{
  "encoder_bias": "qkv",
  "encoder_width": 384,
  "init": "trunc_normal_002",
  "optimizer": "muon",
  "steps": 30200
}
Rows from block 5 of the encoder, named by matrix and row number. Rows with one number belong to one attention dimension. Each number is 200 + 40 x the weight over the matrix's rms, rounded and kept within 0 to 999. All counts start at 0.
# v: attention query, key and value (stacked) (encoder.blocks.5.attn.qkv.weight, 1152x384, the v third), inputs 154-230
# proj: attention output (encoder.blocks.5.attn.proj.weight, 384x384, transposed), outputs 154-230
v.143,182,222,185,170,214,192,174,216,255,171,156,230,222,133,195,231,186,198,205,217,210,193,195,152,149,152,198,109,242,230,200,200,248,178,283,189,220,236,111,123,215,212,251,178,198,172,264,180,256,160,153,247,190,233,152,245,220,147,244,156,238,218,226,158,175,219,216,173,247,264,95,189,245,224,217,199,165
v.144,241,117,203,300,244,179,232,191,217,155,189,179,213,151,233,155,247,221,193,148,248,192,212,193,178,271,230,197,224,209,174,193,246,297,194,173,246,229,223,170,171,231,161,187,195,270,214,205,203,303,180,253,170,180,206,167,145,240,228,242,163,186,227,169,179,248,209,189,188,264,209,210,198,143,165,251,251
v.145,137,164,194,175,215,190,193,195,198,175,241,154,205,178,231,185,182,270,226,225,207,167,126,117,211,179,170,157,213,147,203,223,154,171,198,209,281,127,152,182,183,218,237,210,207,243,247,272,177,212,196,223,162,197,190,196,266,129,151,159,174,251,249,199,237,224,185,157,127,151,182,233,266,167,230,89,235
v.146,226,207,174,219,136,223,177,175,174,160,242,236,264,163,84,237,175,217,253,205,143,233,235,252,249,223,187,168,233,216,230,290,263,207,203,202,261,231,176,227,184,208,201,237,183,187,141,214,157,218,198,235,226,230,139,221,224,170,252,184,168,191,178,222,175,146,173,223,159,249,161,180,262,202,198,176,271
v.147,170,138,211,134,199,196,234,229,241,143,178,208,137,257,234,192,229,155,165,194,238,158,252,226,197,186,216,210,209,224,194,160,207,244,221,225,220,210,239,186,166,169,137,119,255,293,237,178,170,126,183,191,148,228,249,262,193,186,212,179,174,239,195,209,240,184,163,137,299,220,303,161,231,294,234,191,162
v.148,216,182,276,216,128,220,218,208,221,195,193,214,232,189,193,237,173,162,233,202,178,194,164,249,238,210,248,276,221,176,163,185,162,196,193,243,249,182,176,226,221,218,150,252,200,141,183,226,194,229,239,245,180,232,145,206,176,224,232,191,190,273,178,163,249,189,197,208,231,226,210,151,210,254,184,204,150
v.149,246,174,245,168,182,156,137,184,240,205,260,267,173,228,217,187,275,140,205,135,207,216,200,140,251,210,289,152,183,240,177,117,170,220,244,294,132,319,193,240,252,266,193,240,259,156,272,183,195,194,204,97,215,128,254,197,255,235,208,199,196,147,220,189,225,194,220,240,170,232,266,241,197,223,210,177,215
v.150,286,180,164,240,153,243,164,183,206,256,156,203,165,308,237,228,194,209,165,286,218,225,241,161,124,229,175,226,179,193,166,212,142,162,196,68,222,151,203,165,235,219,251,257,142,219,214,176,174,230,262,167,249,161,243,137,190,179,150,254,204,189,172,191,233,212,143,184,157,155,215,209,225,162,177,248,201
v.151,242,232,211,233,132,214,235,262,173,190,184,213,173,101,199,213,231,128,240,163,195,201,259,146,172,259,176,216,112,263,241,161,161,203,211,203,203,214,197,155,263,219,248,179,216,166,215,188,264,167,242,243,207,215,240,268,208,218,197,181,184,230,232,194,178,228,183,140,169,239,216,191,218,125,186,216,243
v.152,182,197,197,249,204,235,210,362,219,168,246,185,150,277,220,215,174,201,173,144,209,220,277,243,194,180,223,152,264,211,194,193,238,197,277,196,197,300,145,224,222,192,136,181,196,275,163,210,200,226,221,269,177,251,231,187,251,172,271,219,231,230,190,169,142,184,188,146,157,254,211,193,214,248,135,209,105
v.153,251,129,239,191,165,196,215,195,239,258,259,143,260,208,183,213,201,235,214,243,178,295,239,191,218,210,156,193,276,229,241,274,230,198,194,197,227,256,250,205,205,181,179,160,184,165,184,205,231,198,190,195,233,217,241,206,203,225,151,200,200,201,237,242,126,226,211,237,191,222,286,178,209,167,225,196,218
v.154,176,175,211,179,184,149,165,256,160,115,217,188,201,259,185,249,167,189,174,194,213,172,160,214,146,175,181,223,202,216,151,150,148,208,211,154,155,148,184,198,161,185,257,206,254,203,250,239,232,208,177,244,282,195,244,137,165,197,213,217,300,262,232,220,223,180,193,226,307,222,140,189,245,242,201,200,171
v.155,233,194,152,126,197,241,186,242,178,269,236,221,205,239,272,231,154,162,182,199,177,197,166,186,199,245,201,179,169,161,185,217,118,321,145,169,272,170,170,166,184,176,186,202,181,179,172,176,176,212,185,230,198,222,156,171,257,243,259,222,229,164,173,186,188,234,190,181,192,288,158,240,143,209,153,112,110
v.156,205,308,171,196,178,178,125,170,183,244,167,248,249,190,202,164,191,106,156,141,205,218,205,187,205,242,220,202,175,214,261,105,257,218,178,216,125,215,236,182,241,191,230,233,200,212,118,232,230,221,203,130,201,234,184,147,270,213,217,246,206,229,178,190,198,192,194,125,222,219,167,229,159,242,221,229,186
v.157,211,116,189,175,206,284,205,183,222,242,203,185,187,175,198,148,122,209,245,188,216,142,267,123,163,192,262,268,115,172,260,189,200,180,165,231,218,269,187,255,130,239,202,188,83,195,243,250,198,205,175,226,212,190,223,246,202,248,179,200,161,228,246,173,195,180,184,175,195,229,195,214,191,233,153,260,250
v.158,181,234,108,172,256,207,145,184,142,182,214,175,236,236,177,270,160,225,166,242,138,204,130,177,252,154,210,246,229,184,163,151,190,224,197,256,244,232,190,249,198,248,143,221,240,111,169,228,105,219,190,225,209,224,177,216,242,225,199,202,155,148,219,251,235,160,249,227,125,200,95,237,228,151,59,245,141
v.159,205,220,223,259,187,168,194,218,239,194,187,173,161,208,171,213,135,213,153,174,148,177,199,136,225,267,279,166,211,285,309,146,94,246,215,127,213,214,263,227,213,142,159,141,232,189,169,166,209,211,142,218,161,218,189,205,153,162,254,237,164,138,232,234,189,166,237,161,291,177,203,212,261,218,213,127,191
v.160,134,177,227,243,256,160,144,148,145,200,235,261,190,221,181,250,163,174,151,147,213,220,278,189,191,241,245,234,229,232,181,114,166,283,151,156,193,155,113,243,216,229,242,217,163,211,204,216,169,221,146,214,272,250,217,181,199,162,174,125,192,242,190,220,206,204,258,189,222,226,198,224,206,188,134,229,163
v.161,242,198,204,227,290,154,186,203,245,159,225,224,210,180,203,174,256,233,281,148,174,247,138,277,170,230,118,234,184,181,220,220,245,215,251,228,169,227,250,164,144,134,195,207,118,171,215,162,205,209,210,227,139,191,211,205,204,226,262,224,232,195,195,160,216,227,198,192,169,231,227,181,236,247,178,232,200
v.162,260,181,172,257,251,277,181,194,124,243,244,197,144,182,152,245,239,246,258,209,282,191,212,186,241,197,219,175,205,168,243,252,255,173,219,157,244,209,218,203,154,274,164,257,191,202,139,229,163,172,233,202,221,218,203,134,163,258,180,206,177,160,155,230,203,181,247,216,233,152,303,217,173,206,215,196,269
v.163,214,185,194,156,241,289,218,143,310,208,114,108,231,175,167,191,199,237,67,198,274,188,211,233,169,186,201,186,131,134,157,188,280,233,181,209,232,138,157,204,157,166,199,202,226,162,203,247,206,160,206,243,253,197,156,213,173,173,170,183,145,237,99,188,220,193,217,192,149,153,148,174,159,206,210,175,171
v.164,208,216,152,260,290,143,167,145,210,169,207,158,233,175,88,144,170,135,206,211,268,212,164,224,144,203,217,142,194,198,161,166,128,209,175,192,195,185,225,187,224,122,144,188,194,128,189,179,169,155,188,249,180,148,109,209,213,236,196,158,225,196,176,93,236,159,230,213,166,157,195,290,177,137,177,171,182
v.165,198,213,207,220,237,188,180,184,209,225,185,127,205,88,192,311,245,216,172,179,222,191,162,245,240,248,213,195,149,214,189,216,258,225,188,177,235,213,259,206,285,223,246,162,140,154,259,241,160,286,219,184,246,204,122,288,215,196,235,249,176,228,200,223,188,199,194,134,154,182,170,250,212,235,197,273,226
v.166,120,210,197,283,176,203,231,269,203,254,236,222,196,131,214,235,267,227,196,220,205,208,209,121,176,246,183,222,183,220,196,168,223,204,216,240,226,218,159,231,215,248,187,151,189,139,191,264,190,185,219,189,241,141,155,215,209,230,286,165,277,238,253,248,278,211,166,237,264,232,255,233,156,183,239,198,212
v.167,174,174,211,204,163,190,178,199,185,153,184,174,178,164,258,212,206,227,202,255,232,210,158,173,201,194,254,174,163,177,182,249,189,217,200,133,203,187,236,214,213,232,211,180,230,226,96,170,161,245,185,220,257,191,143,237,212,164,135,217,267,196,197,151,225,153,180,217,209,145,245,262,264,238,130,175,242
v.168,285,228,195,214,240,189,149,213,244,209,251,252,202,149,186,167,231,241,184,125,224,143,218,217,158,201,186,159,243,211,245,232,233,250,130,331,220,210,194,211,199,191,258,191,188,135,183,185,190,160,158,189,257,162,247,235,249,199,164,153,197,253,167,165,190,189,207,280,146,215,181,169,255,173,245,202,215
v.169,196,201,186,227,198,165,272,200,164,301,205,176,231,177,224,213,163,221,144,276,177,166,183,191,218,228,276,145,187,222,218,203,181,203,138,228,142,170,222,149,157,200,136,191,162,213,226,158,236,199,158,232,154,252,151,178,207,201,229,209,220,213,143,177,165,191,228,224,218,172,172,143,122,248,129,223,165
v.170,186,209,202,179,250,211,172,218,225,242,197,204,165,255,131,232,139,291,192,202,204,228,222,251,224,130,151,211,221,225,238,182,182,200,222,170,175,195,168,215,149,171,174,200,203,173,210,165,201,195,232,234,220,225,149,115,189,232,221,167,129,174,221,157,225,272,183,247,198,231,213,203,262,222,262,107,165
v.171,196,207,213,149,170,179,185,159,139,255,209,222,170,194,169,211,197,196,171,261,209,226,136,105,171,156,251,223,257,233,184,285,154,175,205,219,201,243,202,267,199,145,212,168,137,255,268,179,231,119,219,165,199,189,202,202,171,201,188,249,217,177,205,174,160,226,126,220,249,142,237,245,199,285,181,162,260
v.172,199,161,184,130,203,222,161,200,203,205,221,236,235,232,186,172,221,168,208,240,215,229,264,234,234,164,219,300,160,234,218,227,211,253,165,246,171,196,173,176,122,223,208,181,180,206,217,217,117,195,225,250,292,207,129,138,205,225,176,248,152,186,191,144,202,180,206,197,163,184,238,199,185,205,159,187,201
v.173,211,164,205,263,200,185,193,165,138,200,206,177,212,214,194,208,192,219,148,160,180,231,168,211,157,258,254,113,227,216,224,173,222,205,198,196,249,202,259,168,273,195,285,96,212,229,225,184,180,203,218,217,134,225,174,186,178,209,226,156,214,259,225,228,241,303,194,174,236,213,229,232,247,186,205,211,211
v.174,227,178,199,226,81,238,208,135,173,223,165,212,234,249,216,248,242,146,171,189,262,209,204,227,258,196,190,237,165,270,182,193,206,185,151,219,183,222,282,191,168,244,320,146,176,229,119,281,123,182,194,239,225,219,154,213,245,189,295,159,228,201,238,198,166,251,189,194,105,234,198,167,201,219,218,190,181
v.175,175,149,177,230,178,111,41,152,263,195,197,204,130,163,163,195,198,181,196,203,284,182,216,193,192,182,200,244,274,174,163,217,205,287,202,159,223,252,225,213,164,152,250,190,210,184,189,237,261,189,249,266,225,191,169,200,158,116,188,215,212,235,203,175,211,201,218,167,237,215,236,247,223,207,159,308,200
v.176,141,152,166,210,153,269,217,202,242,203,181,227,235,186,264,216,167,184,198,222,170,250,232,183,200,210,238,169,138,164,211,161,222,195,229,289,193,204,172,234,142,192,170,202,146,204,230,197,181,219,217,161,207,180,204,165,165,226,219,232,246,268,219,213,230,220,204,111,186,169,253,162,193,245,201,176,221
v.177,158,191,233,200,162,201,205,130,210,200,195,222,191,89,159,208,240,286,179,259,174,275,223,272,212,170,194,210,186,148,263,223,252,197,192,235,184,215,188,181,192,147,174,233,134,168,172,175,169,232,195,208,184,202,254,154,166,209,220,174,170,223,186,161,206,299,177,298,267,131,172,211,223,199,220,188,261
v.178,236,262,135,229,264,125,225,295,244,262,207,186,144,270,242,192,192,206,197,207,155,193,184,159,271,248,194,203,274,214,175,201,251,207,203,154,145,211,208,212,198,170,267,175,208,151,162,241,210,214,212,247,213,194,257,204,170,235,219,182,286,186,257,186,162,192,152,252,185,154,230,197,213,188,181,178,147
v.179,238,147,197,246,221,147,234,305,263,203,236,211,177,193,200,219,226,168,238,196,151,214,144,256,233,166,222,191,152,178,180,191,170,182,160,188,123,242,148,168,182,180,210,251,207,236,204,264,136,225,236,196,200,194,231,158,130,100,149,203,125,266,183,197,176,226,218,198,180,191,231,179,228,241,178,203,182
v.180,190,223,159,123,158,191,252,226,164,227,224,162,156,261,167,253,179,207,191,262,215,219,205,236,157,134,239,163,213,228,167,169,164,147,275,167,222,213,222,243,209,235,201,144,175,149,154,218,225,196,117,212,144,210,250,211,255,222,193,223,213,247,243,195,222,274,238,161,233,275,231,246,220,164,251,209,214
v.181,212,150,249,154,171,219,183,258,260,235,215,253,203,222,212,151,201,239,251,203,177,200,227,225,197,227,238,209,239,230,184,228,269,182,139,149,179,164,152,207,202,152,199,181,199,209,169,191,198,281,252,180,232,222,238,166,294,202,251,225,202,172,218,143,132,174,174,188,206,165,217,237,196,150,192,188,170
v.182,139,207,203,197,269,173,182,191,205,170,314,189,241,196,120,166,147,250,180,187,173,172,215,202,211,200,220,162,162,162,221,197,193,255,168,271,165,152,150,170,215,179,203,158,184,204,133,234,157,238,217,160,202,161,213,230,184,239,172,209,237,141,199,126,141,253,178,192,152,161,143,143,203,175,207,179,200
v.183,239,168,228,205,191,207,219,235,236,180,191,147,99,280,208,173,203,222,278,205,251,208,214,190,149,319,204,210,124,229,176,193,104,177,192,187,240,189,237,261,227,148,164,232,205,153,196,155,176,187,212,205,208,197,166,148,255,168,219,221,240,180,189,204,223,187,164,213,231,190,210,146,186,219,158,196,206
v.184,272,222,245,125,190,219,141,235,220,136,185,190,106,218,165,251,166,242,209,130,236,144,171,178,154,185,196,267,85,142,236,209,194,171,186,216,215,201,176,245,183,166,220,140,201,191,253,225,107,305,127,201,237,260,227,147,197,133,147,220,170,231,293,222,182,192,156,272,147,144,159,169,260,258,230,186,212
v.185,179,248,223,176,279,208,258,167,140,225,146,223,127,205,100,228,156,137,210,203,169,201,94,258,84,151,198,198,217,221,242,203,174,227,232,222,259,232,235,176,250,215,218,182,197,163,198,243,245,248,143,169,198,160,162,188,218,163,227,189,144,188,229,255,196,161,243,258,165,211,121,163,172,239,150,205,188
v.186,155,211,191,105,198,237,284,170,232,170,217,202,209,111,193,182,198,201,153,196,155,282,192,200,160,194,236,238,220,244,223,123,246,255,220,229,259,264,140,233,180,224,194,260,149,244,158,198,161,140,199,207,154,231,189,171,154,198,165,191,234,211,197,214,243,201,205,185,256,224,157,196,291,277,204,173,122
proj.143,275,231,263,203,155,158,220,206,214,170,276,170,178,207,191,232,184,226,229,214,220,180,171,166,186,187,146,164,147,114,159,225,137,274,285,239,127,201,248,230,166,211,217,180,217,192,203,238,219,233,257,198,175,175,228,153,194,193,228,199,228,198,209,179,240,229,269,184,220,286,147,225,142,242,158,157,200
proj.144,141,227,144,120,211,209,202,216,203,138,206,241,242,225,215,178,180,133,189,156,239,171,232,196,199,201,205,184,201,134,172,199,186,186,237,191,186,186,213,194,251,139,132,165,248,142,175,214,196,208,208,180,250,285,204,241,224,181,127,249,232,190,175,166,129,211,161,231,165,214,210,152,228,208,227,149,205
proj.145,239,195,171,263,246,131,114,259,196,192,248,266,123,252,160,182,132,265,180,151,185,217,256,189,219,191,148,224,235,159,225,139,202,210,231,201,234,168,152,182,222,189,275,258,159,189,188,258,203,158,203,117,225,187,222,104,258,196,231,235,107,168,234,183,187,179,228,217,148,229,224,222,209,153,196,193,191
proj.146,222,168,285,180,220,218,250,149,128,266,95,138,214,194,152,234,218,203,116,221,232,193,182,250,190,152,199,160,223,247,211,237,258,220,199,251,192,145,157,251,209,195,248,124,173,139,186,124,260,221,166,210,273,166,218,153,200,241,196,175,266,223,162,221,205,195,190,218,146,167,198,189,149,250,201,216,172
proj.147,183,118,235,277,216,116,122,149,145,294,265,132,163,163,160,212,284,181,250,161,199,230,166,196,249,254,213,305,164,219,217,207,222,186,234,201,245,222,164,193,169,265,225,231,180,270,208,172,213,159,139,206,232,294,219,183,251,190,224,167,194,180,173,216,195,186,185,209,231,207,176,218,192,242,180,187,184
proj.148,199,285,222,193,225,216,186,256,171,218,124,181,188,197,116,204,188,181,207,275,202,245,137,237,200,238,208,232,228,167,212,144,135,268,235,219,256,279,200,190,160,236,205,137,222,168,235,252,153,175,244,236,215,189,153,214,210,180,214,137,252,193,231,118,201,215,249,221,155,204,211,222,212,220,217,180,119
proj.149,210,193,220,209,197,213,143,109,142,235,226,283,186,160,172,234,213,131,114,169,151,202,185,266,267,219,157,151,156,193,179,186,158,218,224,191,187,189,170,184,205,134,244,261,258,128,240,236,187,195,189,198,112,222,195,180,256,252,184,180,209,126,213,171,216,206,193,201,188,223,155,256,138,154,198,205,248
proj.150,161,160,211,215,221,154,273,149,107,293,187,184,270,236,207,192,159,266,254,212,166,181,228,202,189,194,230,265,222,214,258,271,188,145,199,215,223,213,196,232,126,146,176,148,202,222,158,296,182,209,227,241,266,236,134,173,246,170,180,279,168,187,180,213,225,224,133,102,221,257,189,187,192,165,171,118,240
proj.151,245,189,170,176,273,193,182,190,166,183,217,210,218,166,192,226,210,221,160,169,220,201,254,205,234,151,171,277,204,131,218,139,252,220,204,188,173,201,263,193,188,198,199,196,200,169,202,183,298,204,155,227,214,156,84,271,231,220,173,193,230,201,184,219,174,213,170,262,236,246,254,162,234,118,189,200,122
proj.152,186,170,241,206,205,196,147,191,248,246,277,131,231,185,176,245,179,182,168,289,236,152,241,126,261,183,227,172,186,214,265,204,216,216,260,127,185,178,219,209,313,142,167,178,133,194,220,180,246,223,222,241,183,233,256,214,199,181,203,261,221,176,171,242,185,267,201,132,282,191,180,245,194,157,165,216,253
proj.153,303,213,232,177,147,195,239,174,255,289,162,247,112,241,255,168,241,163,209,266,222,134,175,225,173,237,174,146,204,283,173,212,94,185,189,236,181,117,227,219,201,233,204,180,230,130,174,214,205,150,185,200,138,173,235,203,176,258,234,186,244,151,172,235,189,187,216,162,216,205,187,257,259,202,211,134,191
proj.154,168,135,179,192,207,158,239,237,272,188,164,199,197,166,179,187,205,190,228,127,239,201,156,168,255,119,194,141,196,203,185,184,249,183,257,185,186,221,172,128,233,154,191,154,198,201,224,222,151,200,141,227,190,182,200,110,218,159,175,223,214,215,221,231,214,265,160,216,158,146,259,174,178,264,213,160,128
proj.155,219,217,190,205,162,252,217,193,229,228,183,185,218,171,245,204,120,173,241,169,200,250,206,201,240,178,253,212,197,140,213,253,207,167,182,210,187,176,212,231,270,227,228,230,218,170,177,219,225,176,220,201,203,249,249,209,240,271,174,193,194,188,199,212,245,219,145,194,274,251,205,179,207,217,228,250,149
proj.156,197,156,253,224,228,170,150,294,142,187,179,193,209,161,193,215,117,215,221,206,297,208,193,149,183,170,217,181,200,199,185,174,185,126,200,226,228,193,241,165,199,125,233,203,181,165,252,118,147,196,220,176,214,278,146,202,169,226,199,175,241,234,283,235,138,123,268,252,199,127,192,159,230,211,161,231,185
proj.157,197,257,164,178,125,199,228,212,255,150,178,150,238,193,193,216,152,185,253,155,251,182,244,87,251,172,204,167,237,259,153,147,151,174,204,170,186,213,160,164,267,157,188,244,243,170,214,141,149,205,217,313,96,220,221,217,169,172,185,136,171,206,210,243,199,165,253,199,214,169,270,229,228,205,226,244,206
proj.158,184,163,218,240,193,135,175,240,160,129,177,191,209,258,173,273,284,164,180,209,229,184,211,220,182,211,174,183,218,202,205,253,195,176,138,168,155,202,214,211,160,177,207,214,184,228,208,206,172,170,211,175,186,199,186,153,213,251,120,216,176,193,178,142,210,184,165,106,224,275,255,98,273,203,195,212,194
proj.159,205,184,222,161,266,177,156,187,185,227,266,178,179,137,278,271,249,196,242,225,225,200,193,174,138,176,163,216,163,163,181,210,113,249,165,220,213,218,168,239,208,234,171,158,227,139,244,216,211,218,229,159,215,219,214,172,190,289,208,224,217,249,234,128,162,240,150,247,144,200,210,233,178,179,182,264,211
proj.160,168,199,107,139,231,185,182,172,261,182,207,244,204,155,254,152,230,254,244,257,174,194,243,247,179,247,200,238,108,248,213,184,176,203,181,237,184,246,155,172,148,137,195,176,203,252,207,187,210,191,211,151,228,247,111,211,149,216,175,129,201,176,134,176,228,155,211,178,275,165,224,216,171,165,171,193,210
proj.161,191,224,208,202,231,210,220,201,209,166,183,149,210,187,232,162,144,272,182,112,175,202,144,173,192,193,236,146,174,146,196,219,194,187,163,170,176,175,197,202,271,183,205,234,274,219,156,247,128,204,189,178,195,220,311,140,160,161,196,166,247,183,189,197,107,207,238,186,243,127,218,218,210,131,320,183,199
proj.162,153,247,181,251,160,208,188,181,174,190,164,192,166,146,152,216,280,181,212,208,173,255,229,254,165,192,120,192,197,219,194,205,228,239,204,167,146,192,159,189,200,159,203,246,180,300,242,184,116,183,200,291,195,157,167,270,145,167,235,295,185,144,163,191,115,178,163,203,191,153,223,250,268,224,183,188,251
proj.163,194,173,215,254,216,141,259,254,213,201,240,220,230,273,215,280,258,120,217,184,199,179,200,118,165,202,207,205,180,220,174,181,193,195,168,170,205,256,199,251,270,239,157,190,181,157,226,197,180,218,169,113,213,177,232,130,254,255,207,169,225,195,221,186,206,247,193,171,169,216,202,213,232,108,205,274,245
proj.164,272,235,255,259,219,224,145,209,189,169,180,185,204,208,190,245,238,249,248,220,278,166,212,227,177,165,219,264,264,250,141,224,210,164,233,231,200,265,205,274,219,185,240,196,255,243,248,199,156,218,194,183,220,132,181,256,163,250,285,248,233,216,170,162,202,208,266,170,180,204,175,198,175,106,189,200,294
proj.165,178,169,108,196,229,248,217,189,253,188,206,312,170,265,162,204,230,204,194,244,186,241,216,222,241,209,211,196,222,82,209,247,203,156,214,227,135,158,242,244,215,222,178,197,167,157,227,218,191,191,275,237,228,214,174,197,156,171,239,201,223,170,159,177,198,203,226,193,197,166,227,92,236,155,234,198,158
proj.166,140,241,168,166,259,135,156,259,233,265,155,230,153,174,243,146,213,306,197,216,241,195,167,168,132,206,142,149,134,222,207,183,177,205,215,173,144,211,328,193,241,247,244,195,168,225,239,220,231,253,217,212,257,211,205,217,157,162,265,224,146,170,213,169,177,227,266,175,247,171,166,245,228,180,131,209,211
proj.167,171,219,180,212,251,166,145,219,231,149,257,247,223,229,215,202,222,212,193,204,259,230,208,216,184,123,241,172,218,216,164,156,252,183,204,210,162,217,247,218,214,168,219,156,192,219,265,170,161,206,186,184,193,189,236,157,161,218,217,210,288,227,197,166,204,137,161,188,205,152,251,213,163,192,213,221,206
proj.168,163,228,167,192,238,103,211,240,258,118,276,214,296,175,202,172,157,153,224,203,161,220,185,234,129,224,216,249,129,185,223,258,145,194,168,108,143,274,216,240,278,160,151,171,238,150,197,128,246,235,202,165,227,188,167,238,192,208,215,172,162,176,218,219,154,216,242,274,163,250,259,220,237,222,173,237,240
proj.169,145,186,269,193,221,193,185,175,248,184,288,214,187,170,188,200,134,227,194,200,199,111,217,195,158,158,235,206,200,146,138,217,200,188,184,168,298,226,166,204,212,223,202,158,202,209,266,211,224,186,181,160,245,298,223,204,232,209,130,164,187,207,244,239,147,227,103,215,214,131,201,187,164,141,205,228,172
proj.170,175,139,200,247,183,180,170,170,202,213,137,190,223,202,202,216,196,220,174,207,196,162,178,187,192,165,177,244,219,253,230,195,200,200,228,244,124,174,307,198,190,198,230,198,222,223,243,268,182,204,248,209,236,219,246,131,129,191,297,151,258,230,191,151,193,261,266,107,232,193,215,230,183,211,128,151,214
proj.171,236,152,278,268,258,227,195,174,203,175,202,184,161,164,209,205,146,205,161,197,194,204,219,154,147,276,180,157,243,251,122,189,327,178,255,208,201,242,206,177,187,138,226,205,203,241,188,176,205,236,182,176,190,208,234,123,230,173,203,212,160,204,255,127,225,235,193,187,208,190,228,254,197,248,249,219,208
proj.172,210,188,272,211,159,209,148,118,164,228,205,193,211,192,137,168,206,175,125,223,211,149,316,152,150,170,212,189,204,152,173,137,199,219,177,182,115,241,156,251,205,242,226,221,198,194,142,268,254,162,155,260,205,193,151,230,198,215,171,167,234,263,182,179,114,193,163,207,142,213,211,208,197,191,191,135,176
proj.173,201,186,179,109,225,149,160,164,172,227,258,193,248,225,256,153,200,248,143,204,116,233,197,257,219,174,147,281,239,179,162,234,166,160,188,226,256,239,233,151,182,232,206,179,188,210,166,213,219,187,212,284,203,192,199,186,210,186,162,233,220,193,264,133,153,166,158,191,201,189,183,215,185,258,152,163,185
proj.174,222,203,238,131,150,141,142,211,179,178,222,261,173,203,134,179,180,197,126,200,136,138,204,272,148,216,178,212,227,191,200,216,115,220,185,138,171,243,240,213,197,198,133,186,173,193,225,212,228,247,182,283,184,168,231,190,232,166,136,180,223,244,179,250,191,214,216,187,244,104,138,234,296,172,222,200,216
proj.175,152,142,264,237,177,205,284,211,201,185,219,212,146,211,188,202,168,200,238,184,192,209,205,213,158,197,191,233,233,193,198,218,230,162,217,291,216,305,186,202,167,151,187,170,207,216,259,173,167,190,171,207,157,231,213,236,163,220,219,204,273,164,142,234,246,181,216,212,249,237,226,236,272,246,219,194,250
proj.176,216,152,182,140,151,196,232,183,132,207,176,143,255,210,238,200,270,137,184,265,212,266,196,233,244,186,205,256,227,199,209,171,240,151,271,205,151,272,227,241,203,217,206,257,186,206,210,190,175,214,267,228,198,129,120,203,173,202,200,116,230,218,207,199,219,184,150,211,222,155,211,238,212,218,150,169,159
proj.177,148,211,190,260,174,189,203,289,198,224,175,213,210,203,182,206,190,192,204,143,216,183,249,176,145,272,212,216,175,175,137,235,217,226,196,202,172,290,74,294,186,188,216,180,208,217,150,193,158,241,165,149,250,163,199,245,267,222,221,160,177,226,198,209,208,184,227,172,132,155,129,203,166,265,258,180,177
proj.178,208,252,184,164,161,186,215,218,250,227,226,169,198,192,147,94,262,178,200,241,218,187,228,224,166,217,162,199,218,168,127,230,272,169,195,202,189,250,202,232,228,234,248,178,133,264,165,140,187,219,232,213,212,205,190,127,166,208,183,226,264,181,181,209,180,182,207,235,173,259,234,223,246,153,203,149,172
proj.179,208,229,139,133,203,207,241,226,219,242,205,180,171,180,210,177,146,143,249,226,219,215,240,210,195,257,182,217,140,128,238,144,152,213,163,279,289,177,181,180,219,268,214,249,224,230,235,188,153,178,269,208,168,181,202,129,131,215,187,215,213,215,136,210,233,213,223,176,267,259,191,234,266,192,297,116,244
proj.180,184,233,159,205,243,187,233,205,204,267,214,235,158,251,220,256,248,200,225,265,120,224,226,237,114,161,127,215,172,186,219,169,193,200,189,156,205,199,193,182,232,301,197,203,188,209,162,169,211,147,201,285,219,216,138,185,160,253,155,168,138,175,156,172,212,146,237,139,151,165,153,208,233,188,242,263,250
proj.181,215,218,140,138,276,209,211,209,191,220,262,293,169,190,205,247,181,244,189,180,180,253,187,216,194,139,206,60,221,204,154,189,239,145,221,247,216,232,218,193,134,188,159,225,200,187,192,215,232,212,257,189,212,216,132,187,177,215,222,212,189,153,126,193,258,191,158,159,239,280,155,165,195,268,189,225,260
proj.182,180,174,251,219,184,173,187,183,150,269,195,149,219,274,196,189,159,222,219,158,131,212,107,252,188,165,248,302,210,226,165,174,176,149,159,169,285,181,185,142,202,187,196,180,246,130,192,256,252,128,215,220,206,255,222,213,189,159,168,221,199,193,240,201,226,163,188,192,139,226,160,152,219,195,220,217,209
proj.183,275,171,261,201,200,241,139,185,180,244,194,225,189,219,110,180,187,207,168,233,129,139,224,169,154,219,210,247,189,186,254,251,225,205,224,186,237,251,247,204,172,255,177,192,195,277,247,257,243,194,175,253,196,201,254,170,192,162,179,186,161,129,247,193,249,146,209,183,181,191,205,207,171,185,230,228,168
proj.184,139,304,154,179,179,151,260,195,236,192,215,172,200,183,112,163,122,215,224,230,263,171,158,171,200,241,240,216,245,212,254,213,191,198,156,215,135,236,179,175,192,202,210,170,234,205,177,213,241,278,132,215,206,179,193,163,228,217,205,195,194,233,164,167,180,225,131,252,167,280,274,206,124,120,129,215,222
proj.185,219,258,179,204,244,205,161,167,204,195,222,161,182,135,179,217,197,143,235,219,182,231,227,135,256,188,179,241,189,168,178,227,201,200,212,226,186,220,205,147,226,209,188,254,182,165,280,177,183,179,219,224,138,190,227,228,170,133,249,215,291,250,129,258,205,197,270,120,157,218,206,241,202,161,245,180,271
proj.186,230,148,159,175,224,224,216,258,207,184,245,236,169,157,162,222,198,135,183,255,166,164,221,201,225,165,205,220,164,236,215,183,226,171,175,274,236,174,223,241,235,205,192,212,216,125,226,246,183,258,183,192,145,172,134,252,213,196,240,182,216,160,191,169,204,214,135,236,138,241,244,166,215,192,193,212,195